Rows from block 4, named by matrix and row number. Each number is 128 + 32 x the weight over its row's rms, rounded and kept within 0 to 255. All counts start at 0. After the name is the row's rms in percent of the matrix's.
# ada: adaLN modulation (shift, scale and gate of each sublayer stacked) (model.blocks.4.ada.weight, 2304x256), inputs 128-255
ada.121 072 [158 178 171 111 118 117 183 132 130  99 149 143  82 144 131 118 137 100 174 197  90 183 186  81  97 114 199 148 162 166 152  78 129 112 109 128 122 150 109 128  32 115 142 151 172 146 141 163 132 185 157 111 133  94 105 161 168 132 151 137 116  84 106  91  86 152 102 187 165 112 111 163 133 215 111 123 136  86 102 102 102 133  93 109 131  67 165 118 102 176 120 123 121  82 111 141 144 165 116  97 118 136 118 118  91 107 154 145 122 154  95  69  94 152 124 131 203 136 143 131 113 116 136 119 159 142 106  60]
ada.122 066 [142 149 129 157 149 100 120 140  69 141 121 106 102 165  96 122 150 111  90  92 108 106 197 164 112  91 152  74  46  83 102 117 120 179  65 165 126 139 148 146 170  85 135 127 142 164 121 116  35 142 139 165  87 127 121  73 145 139 110 119 139 139 164 156 173 122 135  91 150 124 168 121 134 100 137 113 106 126 195 158 108  96  55  93 168 134  99 170 142 162  94 126  93 139 175  95 146 140 163 156 109 152  76 148 115  68 156  96 143 125 141 122 173 111 186  75  71  79 157  98 133 137 104 139 124 112  51 141]
ada.123 095 [108 177 148 107 152  96 120 140 205 179 155 157 147 125  75 118 119 119 143  91 201 106 136 124 120 104 155  98 109 172 130 153  64 128  99 129 156  95  32 144 128 107 134 106 150 120 122 123 144 146 139 102 117 134 135  94 228  85 181 142 105 184 163 160  84 134 134 134 135 137 184 156 169  97  82 122 179 116  97  70 118 136 123 110 115 127 192 126 126 140  98 122 104 153 131  94 125 107 113 138 139 108 145 124 145 110  93  73 125 120 179 130 200 115 109 102  96 111 117 123 111 172 106 117 139 128  92 131]
ada.124 096 [183 151 166 191 141 127 145 109  79 154 132 154 113 158  85 154 194 118  97 168 232 120 171 150 129  88 102 110 120 132 111 123 132 173 102  89  87  71 123 100 250 151 115 166 131 115 104  95  92 159 150 125 146 129 155 112 128 115 104 102  99 107 132 113 107 149 132 118 181 129 126 109  98 151 120 121 107 172 181 147 193 154  90  91 160 168  74 119 116 135 119 146 169 124 128 144 112 134 108 123 156  94 149 112 165  75 150 113 168 150 107 224  88 142 131 128 181 136 151 142 149 119  92 140 138 135 141 135]
ada.125 066 [140 145 139 150 134 230 141 122 196 119 173 135 101 168  76  91  85 117 131 139 168 157 117 136 149 157  75 127 119 127 117 153 142 146  64 146 152  76 125 155 166  90 140 108 121 154 161 154 107 124  70 104 142 103 113 129 121 120 111 120 136  58 103  86  79  95 146 129 120 111 109 141  95 112 192 184 134 174 142 140 158 192  80 149 153 115 107  87 158 116 110 168 113 113 136 148 117 125 184 157 111 107 128 132 121 131 118 176 182 169 139 105 146 194 131 131  77 168 129  95 131 189 166 132 121  94 147 142]
ada.126 065 [154  92 194 144 152 138 113 168 167 153 109 125 130 124 126 150 107  80 147 131 145 135  98 177 109 113 111 102 149 161 130  93  73 108 126  91  72 158 112  84 220  88 135 113 175  98 167 106 184 133  71 136 165 108  93 155  60 122 119  94 145  77  96 226 129 136 127 146 137 129 125 129 118 125 141  96 126  71 134 220 148  74 147 132 178 174 184 126 162 150 158  89 108  82 147 182 142 137 110 111 168 121 124 167 163 125  66  95 183 129 225 119  64  96 147 108  78 132 125 109 128 135 158  91 106 107  63 107]
ada.127 087 [133 139 210 124 104  62 136  96 193 129 145 135  88 122  40 142 158 153 126 124 155 138 187 139 156 149 152 186 109 150 123 159 149 170 108 126 156 135 140 112 163  76 147 127 128 110 110  43 133 121 200 133 149 140 156  81 139  86  82  96  64 126 128 113 172 135 120 150 112  88 155  98 101 148 115 158 104 114 141 177 144 140 112 100 148  97 111 116 128 185 182 177 149 170 117 135 166 119 148 130 147 118 135  63 159 143 194  61 142 176 199 106 131 130 146  92 147  99 181 174 149 125  70 109  93  90 154 125]
ada.128 067 [ 83  98  78 130 166 186 146 168 105 130 128 195 155  98  98 184 126 171  94 110 108 107  68 169 147 106 133 107  93 125 105 118 102 108 133 195 116 146 104  83 167 105 127 152  94  77 124  68 114  94 130 122 137 177 181 134 158 123  72 159  94 143 120  48 126 125 149 106 121 152 168 114 125 106 113 149 189 130 130 161 113 198 109  93 174  86  64 168 147 130 169  78 131 121 167 159 168  76 139 136 103 122 130 121 201 117 112  88 105 106 204 143 149 107  69 145 156 177 123 106 127 184 176  80 121 134 140 131]
ada.129 061 [126 124 129  76 147  60 134 234 128 141  95 105 131 148 130  91  91 136  68  95 128  91 216 122  99 164 133 131 128 169 111 171  92 119 134 104  87 147 108 134 123 105 138 109  95 115 114 199 142 143 151 111 127 164  97 126 135 177 126  60 168 128 126 176 140 142 134 133 106 129 146 147 106 118 123  91  98 105 170 147 148 155  92 116 128 151 163 160 105 176  70  61  78 117 114 111 169 113 132 136 138 182 120 129 121 162 162 138  96 126 146 190 139 123 144  77 164 114 141 150  94 170  96 174 171 160 125 144]
ada.130 077 [ 94 123 126 155 146 255 120 123 114 149 113 100 169 113 106  92 115 110 132 171 164  90  83 128 157 121 166 128 107 115 110  65 144 117  87 125 115 131 139 122 145 114 175 179 154 150 134  85  86 146 160 175 119  92 172 103 113  99 142 131 110 186 148  61 133 131  73 174 127 171 113 124 149 109 153 105 128 210 165 190 154 102 123  80 162 116 118 103 128 114 155  99  68  65 156 130 104  98 126 117  82 110 108 111 168 131 101 140 156 174 127 131 143 114  72 143 105 126 160  52 148 158 128 120 130  86 111 121]
ada.131 069 [147 150 124 114 109 165  96  92 133 150 114 130 150 179 130 126  93 158 186 125 104 130 103 141 151 112 157 128 176 166 126 155  85 145 104 141 133 119 166 129 131 139 153 134 147 188 108 163  97 169 149 135 138 108 132 121 133 103 116 125  75 145 128  82  65 143  53  90 151  76 145 109  68 137 178 146 138 137 115  81  98  42 199 140 159 165 113 139 136 113  90 103 181 117 128 108 141 133 142 116  61  91 113 151 138 146  65  90 137 159  74 121 123 121 176  92 149 117 117  96 130 116 161 102 128  85 135 118]
ada.132 114 [109 100 119 120 153 227 130 127 125 136  72 150 125 167 156  98 139 150 123 107 153 130  74 172 178 116 138 184  92 125 129  92 129 112 106 135 203  97 168  79 131 114 172  97 110 140  52 103  81  98 122  71 145  89 147 110 132 129  98 156 130 137 143  63  87 147 136 125 140  76 104 139 106 140 125 194 149 173 133 130 141 118 182 110 202  73 124 166 170 164 128 116 137 101 115 161 157 161 159 171 180 124 111 101 130  73 124 150 153 115  81 172  98 153  91 186  84 124 159 129 136  80 170 147 126 112 119 122]
ada.133 070 [155 133 206 130 167 154 106 149 129 170 106 106 133 144 198 130  66 119  86  40 179 159 117 163 131 157  94 169  97 108  76 146 135 136 131 128 156 169 149 155  89  79 161  68 143 141 103 124  75  90 132 120 130 156 214  84 109 112 150 143  93 157  74 143 129 174 187 107 158  98 130 167  80 142 138 177 163 101 119  88 143 112 116  83  94 122 111 142 158  96 135  77 177 127 135 177 156 119 121 122 141  85 152 106 159 123  99  95 133 136 117 119  91 148 122 108  68  98 153 128 121  95 154 120  92 102  72 158]
ada.134 104 [125 111 145 177 112 117 116 113 107 121 134 133 158 115 132 136 120 108 180 137 166 172  68 126 135 102 110  72 113 157 106 141 107 201 147  87 117 115 123  72  89 156 131 154 135 146  84 121  82  75 162 108 107 152 125  71 128 105  83 190 106 137  85  30 110 118 106  82 161 171 101 133 145  70  94 206 100 149 177 113 210 101 117 158  78 156 167 111 103 142  92  99  83 155 183 132 111 135 156 126 179 135 141  95 148 152 179 155 109 130 153 159 138 102 129  84 160 204 123 206 162 153 118 167 109 117  57 126]
ada.135 110 [118 114  79 135 148  88 109 120 158 151  79 152 105 171 193  46  75 121 145 135 103 166 136 136  93  79 131  94 133  87 117 100 109 126  89  87  86 195 119 139 174  82 129 141 133 145 159 185 134 102 163 174 104 103 131 119  76 118 106 109 134  78 180 184 171 125  97 168 129 122 141  95 122 139  88 121 163 111 120 132  96  92 122  93 209 153 108  88 144 146 100 142  58 128 122  94 141 165 129 151 147 101 108 115 152 122 151 113 170 130 136 155  97 131  99 114  92  66  87 107 117 116 161 122 121  80  75 165]
ada.136 088 [140 161 138 136 133 179 126 119 148  67  99 126 111 130 137 112  78 109 106 102 172 107 135  45 111 228 187  88 112 109 106 100 160 147 132 183 130 108 149 106 137 125  80  98  70  79 151 138 150  93 111 145 111 133 162 131 159 132 145 170 151  96 130 185 160  44 159 155 157  91 133 131 126 131 164 108 105 142 101  92 172 138 104 120 110 126 137 109 105 121 131 132 135 154 142 133 176 129 110 120  88 160 150 134 134  79 143 151  86 159  67 135 129 109 200 102  74 248 134 168 164 146 173 107 125 120 120 166]
ada.137 099 [148 157  96 100 129 174  86 168  80  76 109 111 143 167 114 161 161 119 154 175 122 163 141  73 148  84 187 146 137 116 129 138 166 113 115  87 105  92 101 129  54 170 134 145  70 112  71 133 154 131 146 137 151 145 146 116 112 120 153 144 135 208 141 119 134 126 105 134 149 144 131 121 125 137 139 125  75 144  54  83 135 137 146 117 162  75 133 171 104 126 132 156 133 150 130 140  83 139 143  76  74 121 100 128  99 126 110 179 142 117  94 157 138 123 109 208 162 201 126  95 123  89 106  88 162 180 164  77]
ada.138 084 [160 135 111 181 127 147 161  64 172 171 133 133 143 149 115  98 108 114 158 132 100 126 102  63 130 151  99 166 119 141 120 142 144 124 133 108 162  88 132 193 168 181 142 109 116 111  73 112  96  96 154 135 134 114  90 158 136 107 132  69 113 150  52 125 141 139 130 136 107 168 135 144 141 145 116  74  81  68 187 167 111  95 138 154 119 148 161 114  93 138 133 100 114 120  80 109  84 143  94 160  96  89 129 132 116 138 184 104 137 112 189 176 137 104 142 117 174  98 145 114 140 131 156 144 143 105 144 169]
ada.139 071 [149 127  91 169 148  66 125  99 127  99 148 157 105  73 104 118  60  93 102 171 160 167  73  98 106 148 132  78 106  87 139  92 113 152 124 114 122 134 167 151 150  87 106 168 160 110 171 147 105 145 132 110 162 126  72 122 171 142 133 122  63 114 133  99 134 108 154 157 138  78 159  87 104 111  90 132 116 163 138 117 158  90 136 110 107  76 136 125 139 157  99  92 129 147 139 148 182 163 207 137 108  88 153 152 123  79 142  79 138 132  80 124 125 163  92 150 190  60 109 173 143 161 131 177 174 138  91 205]
ada.140 080 [ 88 134  92 174 122 201 121 159 137 119 150 150 170 134 132 138 132 106 141 162 130  82  97 183 152 160 118 131  73 150 136 171  71 107 165  91 105 112 134 141 139 134 150 130 104 126 128 132 104  98 121 123 116 146 156 107 121  80 118  88  74 148 149  79 158 119 129  91  87 133 179 129 128 110  47 136 149 185 212 148 159 100  23 144 200 151  28 127 151 128 171  86 139  95 166  42 146 144 142 147 148 184 122 116 152 156 130 127 143 121 158 169 172 164 140 135 126  98 112 121 165 117  84 106  77 120  99 146]
ada.141 067 [ 73  82 152 167  87  73 174 150 126 133 153 155 115 130 146 196 179  55  72 151 150 117  55 139 117 102 127 117  94 122 154 165 141 141 103 143 114 130 123 136 211 141 146 194  94 115  94 155  99 113  81 143 133 159 113  96 104 106  95 137 100  63  66 111 151 140 159 176  89 141 166 148 140 131  92 114 145 177 132 187 104 119 142 110 158 165 134 113 125 112 132 159  86 113 203 101 129 120  82 137 106  87 129 134 127 123 152 139 156  96 100 136 108 144 156 106  49 126 121  86 142 143 135 115 138 102 146 120]
ada.142 093 [ 99 154 117 125 155 210 111 106 174  95  41 133 124 126 127 100  98  91 137 125 133 118 135 144 161 149 160 150 140  88 144 174 183 155 133 117  96 140 101 160 143 154 106 151 127 117 104 140 108 132 171 106 127 172  96 143 149  90 132 159  87 169 114  90 120 107  94 133 115 154 159 150 141 118 154 119 151  84  51 156 161 140  96 119 162 143  80 172 123 186 152 111 186 111  88 127 136 114 122 144 146  91  88  92  94 173  45 151  96 141  97 113  83  94 134 166 124 147 117  70 111  86 135 160 168 143  69 108]
ada.143 089 [139 133 143 129 113   0  70 140 195 163 110 147 100 136  93 176 130 154 145 114 141  84 157 149 117 179 135 130 162 160 144  68 185 164 143 161 159 118 118 147 124 115  73 105 162 130 214 168 163 144 142 113 137 127 104 117 135 168 181 125 181 148 133 194 113 108 141 118 159 183 187 156 130 148 117  70 143  86 127 104 135 168 130 136  55 102 115 114 103 137 106 144 172 138 108 120 115 131 150 121 107 116 146 102 121 111 154 113 154 134 122 149 118 207 103  85 145 148 168 172 135 111  99 124 158 166 103 141]
ada.144 106 [115 113  88 151 120  41  94 162 178 177 145 156 144 116 120 155 120 114 108 156 176 134 133 205 120 123 111 191 155 107 135  89  96 114 140 117 152  42 124  88 189 137 137 103 144 156 102 102 105  89 132 130 125 163 117 150 159  61  96 146  93 128 119 122  93 138 149  81 157  99 132 128 124 106 169 136 153 128 185 159 235 113 140 129 116 120 129 120 136 124 156  94 104 182 139 144 131 150 102 119 167 141 100 119 159 115 152  65 164 101 164 182 106 129 138  86 148 132 166 180 153 132 156 117 137  87 161 121]
ada.145 092 [144 153  92 112 103 202 143 114  87 149 139 131 151 109 130 133 190 160  87 157 156 114 142  65 112 118 148 156 161 121 104 123  92  77 129 146  80 115 107  96 128 154 120  92 125 149 105 158 127 134 170 101  82 126  65 126 151 101 107 143 135 174 164 101 142 140 145 110 157 180 166 178  80 167 143  31  63 155 107 156  98 141  81 168 192  77  76 125 103 103 153 129 110 131 102  79 135 102 153 109 154 112 135 101 142 167 211 133  91 111 101 138 112 138 116 185 106 134 101 112 125 151  40 105 136 133 121 123]
ada.146 077 [122 104 147  88 100  70 101  78 170 169 171 155 132 109 112 110  33 125  90  94 151 163  97 126 116 110  64  88  73 135 149 104 107 169 139 114 111 139 126 174  79 136 106  26 102 123 166 118 131  75 112 112 142 110 125  83 118 102 122  98 154 151 164 100 112 130 111 171 123  75  32 126 146 107  91 150 160 158 167  97 158  47 118 112  70 186 118 138 125 104 126  82 115 162 130 180 172 168 108 134 117 122 130  72 156 112 143 107 129 154 200 152 194 144 143 114 176 152 105 198 140 144 165 119 139 142 141 167]
ada.147 091 [157 165 174 127 139  54 105 146 181 106 155 102  65 117 100 144  68 101  82  99 143 132 199 130 160 124 112  85  88 126 111  85 145 182 169 122 160 117 141 104  92  89 140 120 137 151 181 111  76 113 139 117 113 123 150  93 202 113 142  66 132 100 110 186 167 120 134 103 165  84 134  98 135 148 134 198 145  90 122 132 152 171 160 120  28 156 209 153 161 131  32 146 137 164 147 169 141 138 114 112 111 181  79 144  89 111 110 158 158 156 147 139 162 101  99 108 127 135 174 123 113 140 110 162 128 115 200 150]
ada.148 110 [163 113 151 163 114 135 129 136 104 114 116 105  52 183 169  99 149 160  83 127  82 116 155  76 166 105 109 110 124  77 188 139 173 157 134 144 140 138 162 122 112 111 155 108 173  81 114 163 107 139 163 139 115 111 185 188 157 135 108 107 144 127 139 135 148 101 109 147 169 146 160 139 139 173 162 149 105  61 146  96  62 146 196 154  89 109  90 144 116 143 113 161 121 179 139 138 102 108 151 104 123 106 104  80  93 145 147  66 119 135 119 121 133  97 145  95 121 103  99  42 100 109 147 157 190  98 129 117]
ada.149 143 [130 150  63 160  92 161 154 130  86  84 150 173 175 126 107 153 134 132 149 159 179 135 106 156 102 164 145 124  82 129 171 113  55 112 134 131  53  60 121 121 177 142  76 140 142 153 135 154 150 145 118 107 114 179 112 133 150  78  69 144 138 141 134 169 130  83 132 113 123 170 146 137 101 132 130  70 116 182 153 133 166 145  74 102 135 163  93 149 120 130 136 133 197 131 133  61 135 127 116 156 153  87 144 120 181 166 145 128 169 117 111 153  98 129 153  99 103 166 109 136 116 157  78  91 104 110 105 173]
ada.150 092 [ 89 142 108 106 137 228 118 124 107 112  93 150 138  86 130 142 171  91 129 138 128 147 152 136 136 152 147 169 173 130 192 154 114 111 155 159  55 120  98 144 136 134 157 169 159 173  45 170 122 130 144 123 121 165 120 145 134 111  86 124 112 148 161  98 101 136 148  84 120  96 190 167 106  97 178 162 164 172  95 151 137 108  75  88 222  89  79  85 124 119 162 151 162  71 105 104 143 112 123 138 135  83 140 135 159 121  80 162  77 101 108 121  78 120 101 160  83  83  89 101  91 182 119 110 101 123 126 130]
ada.151 072 [168 115 136 179 122  83 153 139 169 139 140 184 111 141 127 157 121 171  79 139 157 167 154  75 118 158  92 158  86 126  79 151 113 109  99  84 100 131 187 134 180  40 183 179  96  94 138  96 118 100 114 196 143 177  40  83 171 144  80  93 134 120  84 114 104  94 140 150 192 118  61 102 116 168 152 141  94 115 101 120 145  93  89 135  33  88 120 103 137  90 119 177  97 125 163 120 110 128 164 153 183 129 127 144  74 136 149 210 106 115 108 153  60 121 175 124 105  78 126 131 176 111 108 114 171 155 121 162]
ada.152 069 [ 63  74 138  84 198 163 118 114 141 128 135 183 114 145  88 104  83 116 134 124 156 153 125 138 133 132  79 143 214 127 150 166 102 134 148 138 158 113  96 117  99 117 100 131 166 115 137 153 141 114  59 101 138 175  97 138  95 143 137 117 181 159  97 139 161  51 166 131 114 152 165 153  55 149 106 161 153 105 110 156 203 151 139  75  96  98 123  68 106 210 124 174 122  99 143 148 149 139 105  96 177 150  92  95 128 150 111 126 125  98 177 142 170 156 169  82 122 117 113 104 113 168 115 151  86 107  77 166]
ada.153 091 [109 136 114 103 143 195 130 101 100 100 102 143 139 148 158 142 170 158 108  94 117 114 152 109 122 142 157 192 150 156 127 138 137  78 163 111  61 122 124 145 113 167 140 142 117 156  84 161 103  90 105 101 160 140 151 150 175 164  95 157 158 160 134 114 122 122 108 130 119 154 102 140 125 144 106 102 102 125  28 163 187 183 147  79 208  78 109 156 168 142 152 112 129 141  85 115 150 101 118  95 162  91 128 149 142 113  98 128 126 155 123  44  99 117  98 152  68 116 160 114 126 149 162 129  96 113 106 121]
ada.154 129 [ 79 129  65 147 151 171 143 133 161 107 115 140 128 119  84  76 113 150 152 171 114 173 145  94 124 102 166  94 164 129 112 177 140 137 166 135 123 196 108 206  44 152 147  97 143 163 119 171 123 135 143 121 156 126 103 121 141 121 108 192 129 124 150 113  95 167  88 140 116 111  97 129 158 118 113 114 112 117 218 107  88  76 140 149 217  96 163  66 139 133  66 123 148 120 150 151 140 154 110 148 101  94 112 155  96 150  67 153 158  73 155  60 161 131 126 127 161  94  77 126 107 143 172 143 140 101  51 141]
ada.155 070 [136 118 145 143 142  87 144 149 112 135 142 139  69 135 134  90  94 186 184 122 127 144 159  59 159 105 109 108 163  78 116 121 184 134 126 136 126 152 179 195  82 121 121 158 165 140 222 158 104  84 130 154 143  95 116 159 169 138 108  77 178  36 212 105 151 122 103 134 119 183 153 119 156 110 157 107 147 117  76 105  73 101 130 151 113 170 176 130 128 118 114 185  77 163 164 171 100 114 150 156 128 117 136 138  74 128  95 136 157 113 148  77 119 120 130 154 157  88 118  91 111  91 163 115 160 188 174 122]
ada.156 075 [139  93  97 133 131   3 151  87  97 135 150 114 158 149 186 188 102 127 141 142 126 176 107 137  98 115  91 156  85 103 131 163  86 124 153 120  89 106 158 196 163 124 177 132 127  93  99  99 135 167 158 161 148 121 149 134 192 111 104  85 166 134 108 141 130 186 133 126  75 179 103  92 165 152 107  49 142 140 190 129  69 127 113 142  34 134 143 130 118  88 126  85  96 114 123 121  83 115  55 131 142  29  89 138 144 113 132 169 171  70 145 195 134 154 112 114 134 100 119 184 127 118 102  90  88 146 176 179]
ada.157 077 [175 172 214  79 119  93 162 126 122  94 190 153  77 121 147 139 170  55 106 119  90 144 133 137  63 115 125 184 124 110 119 139 122 163 143 142  89 164 121 115 178 146 118 126 168 146 180 112 127 135 165  76 129  95 103 136 173 146  96 202  92 142 120 149 165 148  65 106  90 142 128 134 170 141  51 170 132 153 184 142  47 145 157  83 161 136 151 157  85 153 175 103 169 178 157 158 147 107 136 145 131 158 155 140  92  96 127 113 127 113 155 131 162  99 100 147 154  77 108 122  97 173 103 118 143 113  91  84]
ada.158 070 [149 153  75 121 137 210 139 135 110 109  90  99 143  95 154  84 146 148 157 195  92 143 109 100 175 152 199 143 103 101 145 142 167 130 131 176  74 144 146 121  76 123 138 116 145 187 105 130 105 198  52 140 144 130 121 136  79 170 136 108 107 148 129 131 107 140  42 119 106 179 170 116 140 172 179 105 116  83 140 118  88 154  83 108 164 121  86 101  83 154 120 114 131 121  95 126 158 127 193 119 122  90 123 156 123 140 100 105 136  99 194 119 138 109 116 148 103 155 145 108 131 145 124 145 179 113 127  72]
ada.159 066 [ 82 128  90 168 109 147 129 158 173 184 103 141 140 111 112 221  44 167 102 143 129 140 124 174 134 143 203 122 125 133 126 143 130 118  56  91 148  91 100 185 140 145 171 117 145 178 114 111 121 118  85 105 159 154 122  91 121 121 127 115 170 150 111 159 121 120 163 149 155 106 105 123  95 118 124 211 119 144  52  90 176 126 111 114  25 145 109  95 104  97  81 101 183 107  98  92 137 160 101  88 107 113 125 145 129 148 104 132 113  74 163  74 169 153 124 130 124 189 117 117  85 123  89 144 106 135 175 158]
ada.160 065 [144 125  66 162 113  42 153  62  72  58 160 164 156 137 104 144 238 119 133  92  88 134 157 165 224 102 169 106 133 179 121  96 129  84 136  83 124 121 152  77 155 134 123 108 126 103 111 118 106 112 206 169 139 126 137 166 126 116 109 153  95 158  92 121 104  21 128 103 145 155 172 111 135 157 114 173 124  91 155 166 130 176 113 111 134 100 117 147  99 165 131 185  56 142 127  87 137 174  95 186 107 171 158 125 136 110 151 105 150 117 100 108 131 117  87 143  53 128 137  88 121 134 176 120 122 138 155 120]
ada.161 068 [101 119 109 122 129 125 125 115 112 158 115 100 123 155 143 118  74 131 153  97 142 104  98 117 184 125 112 109 101 142 103 147  92 134 118 147 107 122 167 124 188 180 183 129  71 115  99 145 161  86  99 139 100 145  81 129 140 159 145 130 145 126 147 142 163 157 108 166  95  99 107 121 108  96  99 212 143 176 144 126 158  81 165  97 134 128 181  73 195 126 135 107 166 162 104 134 157  92 115 123 119 121 151 126  70 108  74 140 107 130 119 158 118 119 145 101  42 125 138  78 102  64 139 107  61 120 124 139]
ada.162 064 [164 109 144 191 115  72 146  98 156 171 102  89  91 131 132  82  96 186 156  81  90 144 129  88 152 117 149  62 132 154 127 110 134 103 125 195 151 132 122 118  57 122 150 190  81 157  82 146  31  93 105 158 124  85 124 197 131 126 208  87 129 124 159 162 159 129 142 100  91 129  56 143 127 131  76  85 141  35 181  92 112 155 125 127 132 108 128 125 151 163 130 117 133 198 171  96 111 133 107 154 103  98 151 121 137 129 128 110 146 134 102 116 142 132  60 202 165  75 118  62 124 144 145 140 132 149  84 115]
ada.163 075 [126 136  89  91 151  99 121 116  74 149 138 125 129 135 100  83 190 121 119 124 123 104 117 122 149 138 110 213 182  92  97 118 138 141 167 119  70 112 166 176 190 142  95 140 157 101 117 167 156 128 142 148 155 187 109 121  98 113 127 109 125 102  98 129  94 138 180 121 157  69 158 165 115  78 110  28 152  91  96 144  85 154 132 129 141 109 131 145 155 156 188 169 121 133  81 133 171 139 118  99  91  80 125  85 136 124 141  81 172 156 134  17 175 118 126 161 157  52 121  72 111 165 131  93 108 136 143 169]
ada.164 074 [125 109 132 150 107  87  94  92  89 159 152 158 149 138 135  97 145 145 118 168 141 128 140 180 125 111 107 113 144 164 124 162 176 173 119 144 111 164 105 115 113 160  87  85 114 150 124 121 131  91 152  36 103 150 114 152  48 156 134 170 178 109 105 106 142  87 111 137 157  89 141 123 131  99  66 126 122 121 166 127 131 102 179 156  63 192 161 115  76 150 149 166 122 152 104  98 126 157  74 115  96 107  68 107 126 144 128  85 209 113 114 110 189 140 158 139 144 159 110  57 156 153 185 116 139 117  84 123]
ada.165 064 [128 122 135 123 137 212 114 178  74 182 133 132 145 129 159 121 159 118 144 104 155 105 117 157 152 137 103 124 147 116  94 149  69 115 142 102 173  87 101 127 162 116  93  81  72 136  94 162 161  65 133  92 175 154 152 149  68 114 115 105 146 165  75 111 145 180 196  94  89  62 174 132 131  96 160 133 121 147 220 110 174 106 132 127 168 143  96 134 155 126 137 113 113 127 108 109 133  93 103 134 124 175 139 131 173 154 162 151 112 152 189 103  94 141 127 159  63  66 109 103 155 183 115 102 121  95 108 156]
ada.166 093 [146 110 159 147  82 111  78 121 100 123 153 123 145 151 186 135 150 154 105 138 125 138 159 116 107 148 164 105 156 119  88  87 105 177 157 119 124 126 140  97 215 126 134 185 138 177 137 101 103 134 229 148 127 142 180 109 101 122  72 151 107 119  75 170 118  97  95 185  93  71 161 140  92 172  99  81 130 102 124 164  99 129  57 109 164 136 118 125 126 183 146 123 104 112 162 139 135 111 141 163  81 141 170 182 144 115 129  93 139 123 131 113  71 104 175 125 135 150 162 140  95 175 165 109 117 138 126 115]
ada.167 104 [166 106 154 145  76 132 140 108  93  77  86 147 116 116 139 147 153 116 146 112 212 136 115 120 133 155 121 169 101 117 140 144 140 163 143 139 139 148 134 112  81  52 121 126 145  85 112 101 148 121 129 119 153 166 120  88 154 100 159 136 154 124 155  87 139 129 116 123 124  73  85 167  98 136 115 152 157 195  71 155 210 135 144 115 168 119 103  92 123 109 175 171 139  71 114  96 111 103 157  67  95 140 171 140 110 142 119 147  64 116 136 168  46 126 167 122 172 134 178 198 143 121 122 167 116 128 147  62]
ada.168 065 [141 108 150 147 147 162 117 177 160 100 101 123  86 146 131 168  85  79 113 158 157 114 163 109 106 158 101 180 180  98  80 194 159 168 102 111  55 206 109 130 187  88 100 147 162  57 132 113 145 167 130 107 110 154  81 101 103  99 127  77 133 129 103 198 124 123 189 172 144 162 214 104  87 135 112 139 121  71 102 114 172 182  65 113 135 101 120 130  98 154 145  84 167 108 144 125 136 144 106 131 150 125  92 109 139 129  95 110 146 131 170 180  59 104 138 118 103 124 161 143 160  73 126 200 106 103  96 189]
ada.169 121 [140 162 125 188 102  73 106 161 157 183 146 150  99 171 111 191 123 110 134 108 171  88 125 175 144 150 139 104 152 112 130 113  74 142 139 127 175  96 130  96 186 125 117 124 111 160 162 130 145  94 117 117 150 142 147 142 143 125  78  75  90 108  90 159 118 108 104 117 135  56 148 140 152  84 125  92 165 116 206 110 204 125  50 149 119 139 140 132 138 148 150 113 110 189 163  91 165 131 144 130 203 141 103 167 174 107  48  72 110  96 182 160  95 129 106 138 151 146 150 119 148 161  73 125 129 136 111 148]
ada.170 094 [ 91  97 124  89 130  77 135  86 126 117 103 136 144  62 108  75 135 182 145 133 123 111 120 129 122 145 173  86 140  86 118  97 110 145 143  82  78 172  99 131 116  83 137 122 131 114 126 116 155 158 143 103 158 147 106 100  85 169 163 127 135 144 199 154 174 106  63 143 128 108 101  76 157 172  86 120 143 119 147 120 105  91 154 172 121 110 100 156 104 142  91  82 154  89 123 156 139 117 131 121  93 101 112 141 121 111  92 180 117 173 200  96 151 122 148 135 133 182  74 187 115 106 154 164 138 192  64 132]
ada.171 079 [117 162 180 141 138 178 114 139 168 158 152 161 128 141  84 176 183 119 167 124 170 121 142 154 136 152 110 118 169 140  95  90 162 138 155 124  85  99 123 137 153 137  85 161 113 131 212 191 174 147 118 133 129 145  66 139 109 122 152 107 107  93 139 177 125  88 182 113 164 143 119 112  97 107 146 126 138  99  45 134 146 126 111  87 115 137 102  96 127 158 157 156 185 125 109 185 150 111 134  94 122 136 150 102 148 120 150  70 137 116  81  83  53 153 100 126 107 151 113 163 149 120 102 134  79 102 165 135]
ada.172 094 [ 98 124 104  54 155 235 135 139 156 133  98 113 180  75  87  96 151 170 131 155  65  93 150 118 104  65 105 143 184 180 141 112 121  81 128 113 126 171 130 114 129 135  60 138 127 190 120 116 100 110 173 118 127 112 139 130 121 107 122 142 123 125  94 127 158 136 124 137  77 172 111 138 148 100 153 136 146 146 120 158 213  97 136 129 116 120 119 104 135 107 108 140 127 119 109  84 128 119 124 120  28 174  99 144 105 132 132 143 107 161 185  77  79 139 129 105 127 152  89 113  62 113 100 103 144  91 118  87]
ada.173 068 [135 135 140 168 104 213  78 131  91 117 130 180 135 117 109 137 129  29 130 119 163 122 150 168  94 142 144 146  59  89 132 111 103 120 151 131 142 149 123 125 194 144 113 149 132 169 158 103  84  93 101 111 113 145 149  70 107  88  60 110 136 139 168 162 164  95 144 100 119 174 168 151 112 163 102 114 146 156 151 169 131 100 111 132 108 100  91 112 151 105 110  54 104 101 127 145 114 136 108 124 129 157 122 125 137  83 163 181 116 114 134  76 187 174 137 114  82  55 163  82 176 131 106  93 130  80 115 178]
ada.174 084 [125 107 169 137 126  83  98 169 165 158 120 123 114 139 111 174 123 165  99 109 181 111  91 155 124 144 111 132 101 146 108 117 105 131 157 127 145  71 111 112 185 129 148 152 142 121 129 129 118 115 113 123 153 168 176 115 159 105  90  87 134 107 136  92 165 155 207 133 130  81 192 116  81 122 174 138 155 126 146 151 215 134 106  91 188 160 124 157 147 110 187 111 119 127 178  72 107  99 149 113 130 121 160 114 163 100  61  88 151 135 142 141 100 100  68 124 138  25 164 104 129 174 102 137 156 140 119  62]
ada.175 102 [101 147 111 126 138 193 130 195 124 140 114 177 142 151  57 162 114 169 130 133 100 154 155 132 100 114 105 118 142 123  87 114 132 167 157  80 157  69 116 130  74 122  65 162 102 175 166 133 139 151  32 138 143 100 149 140 112 111 124 129 100 162 138  61 116 137 161 140 147  93 170 142  92 118 168 122 121  77  91 112 119 145 158 140 112 128 112 127 109  81  64 177 130  84  98 168 146 140 138  98 177 128 179 185 133 119 183 178  99 107 185 126 109 146 100 113 122 171 141 153  66 187  83 172 151 104 134  96]